Weights of a small multi-label image tagger: adamw at rate 0.00097.
Rows from block 6 of a small multi-label image tagger, named by matrix and row number. Rows with one number belong to one neuron. Each number is 128 + 32 x the weight over its row's rms, rounded and kept within 0 to 255. All counts start at 0. Numbers have three digits each.
Before each neuron's rows are labels from the 100 images, of 14848, where the neuron reaches its highest value: "peak at" is the part of the image that holds the peak. Only what is clearly more common there than usual is listed. The data: photos with spoken descriptions (Open Images, Localized Narratives).
# fc1: MLP up (model.blocks.6.mlp.fc1.weight, 640x160), inputs 0-159
# fc2: MLP down (model.blocks.6.mlp.fc2.weight, 160x640, transposed), outputs 0-159

peak at: bottom centre
fc1.191:051092060124110170151104111096157137128162073185105157172077150142110163115148090167112169095158119197103077151163128139158135158126127147122141121134097121095182113133148120111124144110069141088097116119128177147068180128136137116100180175122124149130131167146095141151141192155111140110125122126081112172088132154184173069080080108152090106036106098190128116102186129154138157171092146125155107124121131106132171160100054131120117095155154145147124117139125194120143142083096200
fc2.191:139076201150070105105143107198135155161135082147137163130157111127136144078150138144112150179112162133089134125146143192092152121143137138101117107120191111136125109142134172148170127096141133151071111073171119128135148129163054081170115161088105119121167137133107070103119139142116136105087144052168149136118155084089087148200106147163135119086145152136145119140122020172122104140163146163147111155089142066122102126169130093156090157113086161104151063187127187122071160125118092

peak at: top centre
fc1.506:085144118179100133107124133180174130137101079115165097151125131100180103123179141132152135159188057118074122120120117140131153142122110156099077137156130124096133119028120111130115117093092159098142119160144151108125109163138127194113110175140105121135197093093174115107194126109124173160142076105154164176131105138151127100148146141125122091164065158164145154161132084113144096103109142107094124106127075185174107105131087125093117136158172226134130134128140098069127097133108251
fc2.506:102162104088085109097117162064115213048111103129086119145090047156105137124141166070125109109103108113135114164120138145129128163116136164109176136161122182130121116127127151156092146139156095170165149128129185184132151085119161083100098134144162154146126112169144114092142104133107117223079109147160133132106088093121131155082136114162102156130161142155153159129122060137085155118111156118175085157128183171088116118166119059169139197185143087103091091077156088141139166126131077

peak at: top left
fc1.153:122173122107140111113126069130139148136118179104090070095131075118095103156103137086118154091173124144133176203112069180166053130116203131205123146196111089105159098120156111125086129157105127098164126152120116175137123148127113166105071156129175132072117096126162069151096101101167159121134096210137173154131151136164120103086159135123101125136160081143097161113185115123121087136067091147121134161131101124155161137161120132114148063088138102109093145069113106158187129131114193
fc2.153:154176136106124078184117077090125166145123080151142128165187087082106194126132112092147167164080150123101210111126077110137102077095144083107095138155125055144117128152116177134142105152122142101108143140158125110174174070115148110166150133108154109115122130157187127140098073144163155130150126100128118105132152106140111151110120078119168159109141133125095104128120052129123194143083118150165163148178167072150132089177202075106182101099084127111080077144141154096103162171153179

peak at: bottom right; bottom centre
fc1.239:100078172093139142143118050172165135162172132120045169109098106184152119126076143088133140113125176169165089100173127185169033165111147139151100114153151092148154167105154095071139116120160130160092092136131119107109069149177149112112124071146157075110110120153121125124175123122144154157146119135105175196081148161113115125103141107103105122099139101124134122118109099139128097086158168063079152165151135151141080147123111118157062155066129122142157105145053111187151146165121181
fc2.239:161164129085109076132079129090123228082148130149162051089153056134143156118156156128105104108148134126157211109095078123135119138187111131134122138130175151111112149116104136164165096145146166128114099113138134146141151105110101108148072161117174125133086069132160137112128138117100106074089157092123105165172144097102130136167100144126193136110172151110135138087082043113152103157201122141067114130125129163109098153206206133113143156112098130081110076172130110120105149178140162

peak at: bottom right
fc1.121:150114073115147141195100146075113145118108186166072149136158133119109081136153136137096108150155062151161119150174074143121112159120129170130081106192111080196113097094167127053075130132165166116158107175109112091116115163149112152131141134163124069146171117046123125097102098127113145116132129192082115155109089140093156141168141116142094122121136108170163106070180107105153127086100147108075128060075094110189132136123105182204095083127124176144109160149115130139155154146153112
fc2.121:177184124104163173156116085092107192149128089142134143100125107080143161081104130155129104129121139152145157152141132160133172102121144130144111132161084125049086145146175130157144132086121113125115137202146163120109102110133106125162118101097146088113168086121124143155123102110123145119153115135122090167196189124163065175159109183089113151081217130092151091110094022135159156078160078093122121149087200098175135164165152142157159121072074119108118111156126116143116118136060112

peak at: centre
fc1.225:087058126137106163090093102127156187121115089135136186110087172191080112128160193103099107132139140113106123130101167124158154159150087119135149117117123135148163118134091132123088048126126109145118118098079119143106192105065143139081084152167160127142150111104130164129188203093137138155137147151075142166103110122115213112131101041155089119113113138128174141140173075158127140080128146083117161141139087189102138079074109163175139085116209130121166100113132110139134131078128143
fc2.225:155127105134071182079137171101147143130118078102116142197131165109111142123141103112144127194088111120075181126114094077096093095088077128064153174115156091132183145066137165124085084180126122146135120141188170093147109132136133169174096132108181171090074170156143128121106056176147129137138134102142137129195157144129119088123116099141146126123175091203112156101157115087074162138127135151096134113116106133101143080151199130143126146122124158154134093048115176145117177143075134

peak at: middle right
fc1.250:156136130141205136154161100169089128128118116144118167112155100103139148136121107138135142067130032085123117171091103107137137135148167118145082242187144124099063184106141133128072163169118129113157185128118086152151121147129179121139192099136171118168172118093147137175073106155154076128118139090137113104139159154138079093138120170107118124097114108111124096091131132132127115055138092095081169125102170115159156190127087106119135108081126174114118224172120146109123119112091096
fc2.250:100105113122255164119127097108134000143112121109107114125140145152140132132126127149225131139102112152115154113136145145131112100130144146143078117105096120123166143079130171105084143143120124123134075141089118120126119116157082162132141144154121110105149115119107123107120133123126122140157153139101125162132145138098097095133099118110139195114105109130105092110146255089112152147122140117148133102138133117141125149115121167145139139104115138174137147110117133124119150140087124

peak at: top centre
fc1.342:083136155071126106092151120176164130076207136155113169103109114146158121135146141126137143176105097169095142179047117143102150154135170177105127123142067113170129097173107086129158083103120122165138129109146148125110134145138121167154101113123157159126130126129148152181170158108109209140069144138064082132097166182171195085144107134148177116077116119100113143135142050096186122125125104089100156116087140162187122144139176142136117089129184157100074169072105180136123087107082131
fc2.342:158166128132148102128094138185078236183104110133079160124177122117078119133092120124120120171113133160107079175158150103136132089157126094109123091177061121139140181154169159114132165136124115072161146082143049103117112120108105116211148137116075132103181118153098154087188144162166151084161087058129108128181135157080149115117160113140141106094069078161088062152161067144154196128089146142125154102133124111149126148111097130126184129126093115109119151125098134140140145132139144

peak at: top right
fc1.636:179161147120124137119132145132139118145124191124093107167136166144108145130150144162129163108153108138171116103148116185096080142011111187081107150186038078073188164110144098086083124109100151105147143114074194100142147092147078113103133152160138152123148114118159139088145154069132117105188078153117158073109127111149104047163123142118110114152138084146107125151112101064152132138092120114140077124116096130155167101100089140108138125110147138151152163087109136152177126125183203
fc2.636:148093176147070135094177169142122209165169179111174166098136122132071129158130133118119131088147129117106096095130091085166111108144072110111115116193046102170146122181116137122122194159153109132113158075134134124141113110090117133104144132164109176089151162139106090095145090144157141100138085101172210079147081120178119101126115154151108069118159098157145094169118036142139106116089147113127131185172104113133119068134086120065147128189171183132098136103129127139122132138154153

peak at: top left; top right
fc1.542:142133128050131115149089113099160127139202139110089206142120139121197139136156191155157119141145178116169116128136121088132122124150134091186101093134114110165165100135132090095204139158119124120202099133060114118085111162126120101064106148107108144160141139149093177121142145154123204120169120098171174115120062143160183088102114123124124125126126055114142139150128148161204155126096160054085160164099101163188130119145098109085112152106144169117088169115064107108123120116140151
fc2.542:159118144156149084163130147129096135107154124107095150120128078101075119148130128094135182104128131122120132180105065104133137092147113065134115127155069088129124132137134143148158125141144168107138152100139067090086109092102218149143125131149134161159133071202187169140143108123175118094138073125139139062149069148208130098105162072151168078146139113113162112191138108115168147096153101152066145138142107133168095085186142125079195144146142179041081152147142087130110158114137138

peak at: top right
fc1.112:105109106115127114124079141121102075102143152084092117121065125150120099112121109116151137133161117129162129136124129157100130099126146114150099164205081169163160146196163098119164160159099145116142127157084086123116138108102128131096142175195158113113161183143101174095198212121141162077131126143143161064159082140106145072120116068078134122141126082127172109103169122089162131116093131126072128109132114089127102173107153154077132203146172156072151223139139084080163129081123164
fc2.112:169152113105139142168197175118151148178164096124139197123117113115092098159144061134098193092139115115161095117110095116104153138155124046119141127180066065059134166116159096100127110112111176107107154125137082105132127111124148144104156127171139096143179131189121138144197098102186135079145121122115135107186118148135096125125123108168149058100132112128104116186143098114175107104120107153092152136122028138137133107158157123075196073107154158126114150190116142102104185128098121

peak at: bottom right
fc1.135:113112132062138135108137142104121173158130167160101171116121109131117123158096108152073109169211132141145092166133173134159094156130131204148093102183164149149158172097131103089103107124167113117154163125047139113164127130091111153157142092103094122110169186106098081114120142152139142125140132070116147201141165179100172118138151145115104109052135123178116119066140132093150099117108184088100125163090179099125148101119097142121079133078110215140139160119051163173166102170150154
fc2.135:107086146133080163128107106061163199137116129113098103133132191120122143128156055142177142167132157176132195079147105128150082130144174118086094130173057107132140131127096144092122108107127183166136091147127136103147098091171071124146142113157142117108142114158130130113176128155109139165129103071105147127140158147089097131205117148086210138079185096115137104048172020120125157149162122115106105155167069104151148125160137121118142102080145115140096105157096095129164155154145157

peak at: bottom left
fc1.172:099108134125182102107129112137138135116125105103062168160100110127120149139167105114132093102127148142189189112146122166126143151052143173118149146150093159183164133107174121122067117135143120140128115151131114080047106102139102150105103074124137154200133095064118113096157144140148160127063190122116166133188108156097133099130160138095046108074105103073138159144129105138153143103092129111059036092099076116152122159128052139069119125123149098095111178151097120147113112157158174
fc2.172:133169129078180182160106175123097192142160137162085116108114084181159133125104045100102117071146067148171143145119126140159096133149114148144140142205047119098078156112171086089128114080140136120104123155098142163149126146132096170114119124161180103091121119114120159117165115045132122104122171135100115118172121162146097120186159194120114072095101125122139133123156035141183141099171138117090086092118078118150146164122142136118152119094130105099140173166066116159135146151074144

peak at: top left
fc1.259:147131066169098117108143115109160144088168185138057163081157139160119051177190127103136152091180081113068141071134128127138120136099173073184090124124145117126150139118124105183067142111123146107109101115128148096120128092138127156139140123107161111135158117183083141141146149100134131123146148127141149085113132167141130112145153084100154100209100060148154115109147081117130124198137066150101169132152084119171101209173152133079140072073172132125139138129092080152065119167110165
fc2.259:122110146171094113078173131098128100172135116098155140112155139107041126138174116153126152086108141102095084126119107129121104194136124110153125153143067106077150128152172125157154146123173170124108180131161135085191115132161163080127179094117158165056154138129132084091177056150137157117138086120131169093186103131152069093127126079185100154125170058153148086153138077093097136127165094149125179167138124134159096147140153101130137149099187149123108126129144146112121158036112056

peak at: middle right
fc1.97:096158122151170164166103161170100123184140109128057168093138141135102170112112121175127114068128073118082111133158147106164159095140113115096120168165078106179118166107156120064124132106085085144097124084048185106132118138106133140149162118144115138141143159172091115178154150082130123112172156134147154113126135163153135076092161108095117129111141069114142078106192136099180099142094138154134098125063165097155139128095059082111192155110134123212104203100102102138174104172129122
fc2.97:099140150118255126116143140108136000156130069086182127139135107098128126127137113153126131130096118106113135103099155156107081134178103119097131128121098117072137120118151103173120104128118127158098136138145183120128165158154137107096116149142139099120134161109134103105134129174087103131132143138138129158141140100104113112146099123132138222133157132110120163150089255106102101105168127150163132110133129169088088134152128164141141112112143180165120127111119130080101157109083110

peak at: middle right
fc1.528:133179137128028081109138167162175170082147122101140088073122158129136094152157140128198150083112118153117172144129137158135135159104151178156122093172142146203077155067131090073116106132146153147141091103070076165032075165160146108098115142112152099119181146097176114104135154096143174123075137110189181119093097090111117119099092131145107104137159138093096136098124125146160083107118124170066102120159143143163134173131163132093122103055139160114111143098147118124126168136113150
fc2.528:076119178150083108113133092115118162108176135108123151111083158117124058104168107133150124111130097111133092163121206158097126199163134158156169137107115145085181131141110127156163119092193121153095104108163143139113137099165177137090060085137157152146134183121194172085103155147098159112059164152128136181143114083108096151127077121126095165178144176133145167099108066114079093072145110159112127121130109159044148173114196183140155103130134127129113081159159108124096122105091130

peak at: top centre
fc1.85:058113112107117141113079072076155110117138109070092157095110088129117191138127135123181140112122105118177148141122127180128128119120095032129108104123116083063107146103181132113103197091106124164154122158103164134131116118192106107143122130139135160136194134157118151121194142182168147146082178092056169115124132126126156138110126102121137121112186108149121126099131139090217157160082130073148143147080130198090142116155114197126103121087170130197115146117071105115121128165148106
fc2.85:152099166189136131119126171158100092132116113153178127175092098078149145109129073079086152127120147142072134140117132111072175190090097152098217208133138130125080143151083082160118124112158123174118139090164149097118115173127147091105152130056113156173126084125127078133143105163087143124104113167181124097104134132113144173179150127140124119173111151081131172130055096161116092090172117119110093176128162139101077071128119101138048203163160133127159146126102147130152110096134132

peak at: bottom centre
fc1.8:095119156099146178123070157132163146069086132178100104128106116132083143167115130107092058159055110109120104089124111126150149089051132128105158128148128157088142129140118128095107163094151128142180150098136182091101163147122100194119158098177150177155087212073065107171092143159150108074157114171106163163159121186160128126141155075137153118115126122138144107125146097128140143182122178068151085135133101087159141181116054090117145116134171090159116143133090167157149098130145179
fc2.8:108099161144143119137162120120134113116205170116154120090095107131105059120150136143102140099166165120155150124099193188139090197202154117184163075132150121123129143083118088136200097072143142161044083074107147163088098129180156099129044149153146159111114101131134173079111229089102130126072179135119134131109097076105158151122096178121106118117109174084139153105119107159152125137148131160095100147127127155117170144164168096122131102133130131109122128154132090105074151154105140

peak at: bottom left
fc1.415:105119149107172139109101126121155144140086183145061159129148069147073126151095134108094175092143129152154144141151143153151131185067121217123108112166123143134055132101136117082142141130157171124179109108140142101061129141156051117148072074100104172151077052143174121099165131131107165147102142084153156168064135182100142107127115146137118117096117077104179118096147097145146075158106158143098099159066070084151139122150137149107121107154141110100185165120080066141134119092142115
fc2.415:140178120158122104137127132160128244151155152132082092097129108112147110131090075076112084104137112167125197179106109125138169090160123153145127130172112132138083178127160117157142127060146144150127057153136059177123113168149064165175094123104125090130136130136139174106089124101127120142111100112137093119144130149075109147152113165110115086120108154119111106119178048137137162168125098111048122064106114115169129181111185152135128173096081127105159128164124148176135118173112209

peak at: centre
fc1.518:116132121171126167072075128127177088175115106104090164108128173129095089155102137084086040147136109133138090108098140133145174102134121129126137122144107123137114086167125110107142086135098138123146182140147173084116100103159056153078087076159149172125097139167112166151158180098086144141152174112161141121108109191140122140072127141087144102104179138107155123114173082123102126177098157053065131121165084102147189091076149207119154131099153152205148134097127073098134118104163140
fc2.518:085169082153066143108090105169136190174107110105143118125158145143161159075103163105193122205087158181108128155124128152142170083141103148096096095144102107145154076107138141095138064131096139144130065170119107148119102134161140139233139123149118086139125148168123091140155135092115121123150119121070110171166195122100157135102144102093141103074088133143128099093169066118141092164142138144165106070085126159109116181183175176152153112102112149160121100146121131099085128134052089

peak at: top centre
fc1.235:082143155129120101120101078183128139171097178088071132070156097115172115127165164157089162128158139142114158149087152156128141117135149154182063073171110114171184129168180120123119133117119155110134106091100102151080146128107153165162085085098163149099076125113146143107179146093139189119132144147087088118096120121144144100101128102109153159156122135198088174093195094139176082153163166120137123115059104088178133118107124166080178086116134166206109143096087137155142074097120174
fc2.235:079133098138003131156128160155174255124123087127110120161146158129174150112160151079153150147114176147087127093080176109105151137135165112124144061159124163146153136115108143150125082096115152161137092121126080102135118139171112147128165109152088108128104129130101098131171139117100156158149134160117113077131116154079120104089160115160143139120100087094086164140161029162142176151135145100143122106110149128112176157088129048133095150120162074162110177146082103114128164074128118

peak at: bottom centre
fc1.192:075107118104118088128109069132131153187153175079071147131137122218155145107107099132151086089150138167203111113182176147169124144124160133088137075145092145110137132135122098096128154122105116167099119108117096122115144179158088166125168069173149147091105138164111085117167084106079126184141129162082140149111138181137128180121181086160147113102166107119122178108114076099106087168153100169094093120126083057159122160190105179157146129128156172161161141150100116155177190109119126
fc2.192:117151129102129117072107102143114205080141097169125072120095137144116145137145158112148124072121055174151194163174102098155175133127112103140137162174030086149103128086167121108121163182142106122147071130084101129082094104171081186133135113134163160126172112172122151114105135139175196158084110154088139072114113130100137153146109176146175120106174111112164098116113006121144149172111135103083133156099146147161112124168120117088099146107139137096116163122115104158134111156161154

peak at: top left
fc1.293:131122160086131094128141156103144137178172132091056143154095149123148124104122053130177168135097113174168140128112127116189121144082119200147190104166128115129160151103088117063120133111112111178099121115086157087095113132152074166085104089134151137077166104149114131097189130094156197116105134106161151143113093158115141152154123201113179098082138089099115119049144114143106083182134115145055107194122067087128119063136099124124145105140134203136113149117115112178137128132157113
fc2.293:118102160139118180050118122128131188110166132144086148092098138166127132138125117121138142100152073125105141135084108128114176130148080165119114189168080109123093130128162161118112186132175123141136078116127104097096120129151090198125152163122190160150146120177125114141122134143190166110071103086117180091135136121123106081189134183135127095086140105107152085119141021158160093135117145103055092175116143064168125109148101134100097202145155174139125108134090114163089092160093185

peak at: centre
fc1.427:125088110159098077146152138155125159145165102138089149067048128126125148112110115089146102136130132135136183158098174133143139077141081154129076191133145109173160130145080094139107057109136110165175115129102120129097090148160071239133134103168094120191136122190072184138152116142099144168174116107147100105165096132101160139121118160119114178112137096107147136078151103109132173144099145091149153095141122135174194151124129127134150131066130142185075136084095157047166092133120106
fc2.427:168141107130069118120137105144158163173142087143097128160075116052134157097203182067146099124105161126088125122109105142086184155053039150128157171154108100128151136099107121151124068142170106146108112133143139123111132158156146146187097083133163104146158182134160152156114063121091153112158117140155157071109141147162134167098122113137106180161167134090170140145119066117110086114079134101139172156073141132128112130148204122154133147079141164177094116105123138095075085083085160

peak at: top right
fc1.83:141107097111147120145118144133133185177146146087085160151098127093123180083096110170213079130149142148134152159120111133150097087173102117125122087147112143176093139057107070129165106126110139113129123115058111127118121069140102113104181136162101195143101107154082206072128120093140123117154148094127110110083061202143176094111115121175142084128130185129153100179113130174179153147138120097102165077145111158160187093116160161091144096140168195140119165078159135117127117135158090
fc2.83:101100173124136130180198160088152136130132119136111129142153129083125203071082123125209173106125118147133172081136084092141145094133136045121068126186100118125168164077087146148140114122098109111137114110119160052159160103086143174128164091164086120138101094162146164100083143177164115108122079156158088056124109168160095119115185097114138162120133132056123137095144118191158084085141150092133105144178150120144173111129140116088182110140140149130084106110164120129132192136145134

peak at: bottom right
fc1.276:136117132090123143156125135162143145126140143147091123105098131107165173177148130100103145125148114121135169188095104188118127125142124187151073181130088116114107153086165074121118118159165105127105181206167122123133154148060156144126124114098128089132184213091149106108136087146076145122152103140150132145148098143145120101127113075119172081135144118120082108073115174103151138154143072129074183120145151149224120079110119093109132159107138175127113157107120180130197194079088217
fc2.276:151100099155136147115144171128066148123111097133149135137161093147071138150105099132150175117148093117110088132118146152162110185102107072118186122121142138136076155130124171145119119078099131062123094147099153105168137103138138098131197166154121125136113109148146088151158187159188074154114160111122122133175163108145090110172128123106143110124102194154098100151143172138116072046133184144175026125162157125099096099122095104150167118160100100068154129177159085132084117200183074

peak at: bottom right
fc1.169:101106147144165115122138113149162148132162192132045171098065102143122093176105150131157202117148124198177104180165127154162123113096084181191112102157163093165123099158130120116113114108083149189173121157163114126102128130138089103097117068174108145175130153150114104133202170110134150149066170088088149151093120162109153096121145092181147109107164127078121110137180106142171168113143164064082139107092065105108126150100164126113109146136116085121151137136104107185154143135116189
fc2.169:086161088090118081157150159086129213074153081152110114149151088148169166155127108098079130107102122107155165105122123124130119163166208132157080187135142171148096169113153083166094132083173171129116126109163121118151175118129092120164102107131143068155158136113156140070098111114112134112118132190169084114125084122061079149075177126137080135141125150098099163096143062158121164161172082144110129121141127143119168187124218112145147168087096099116128107140116163102119181108089099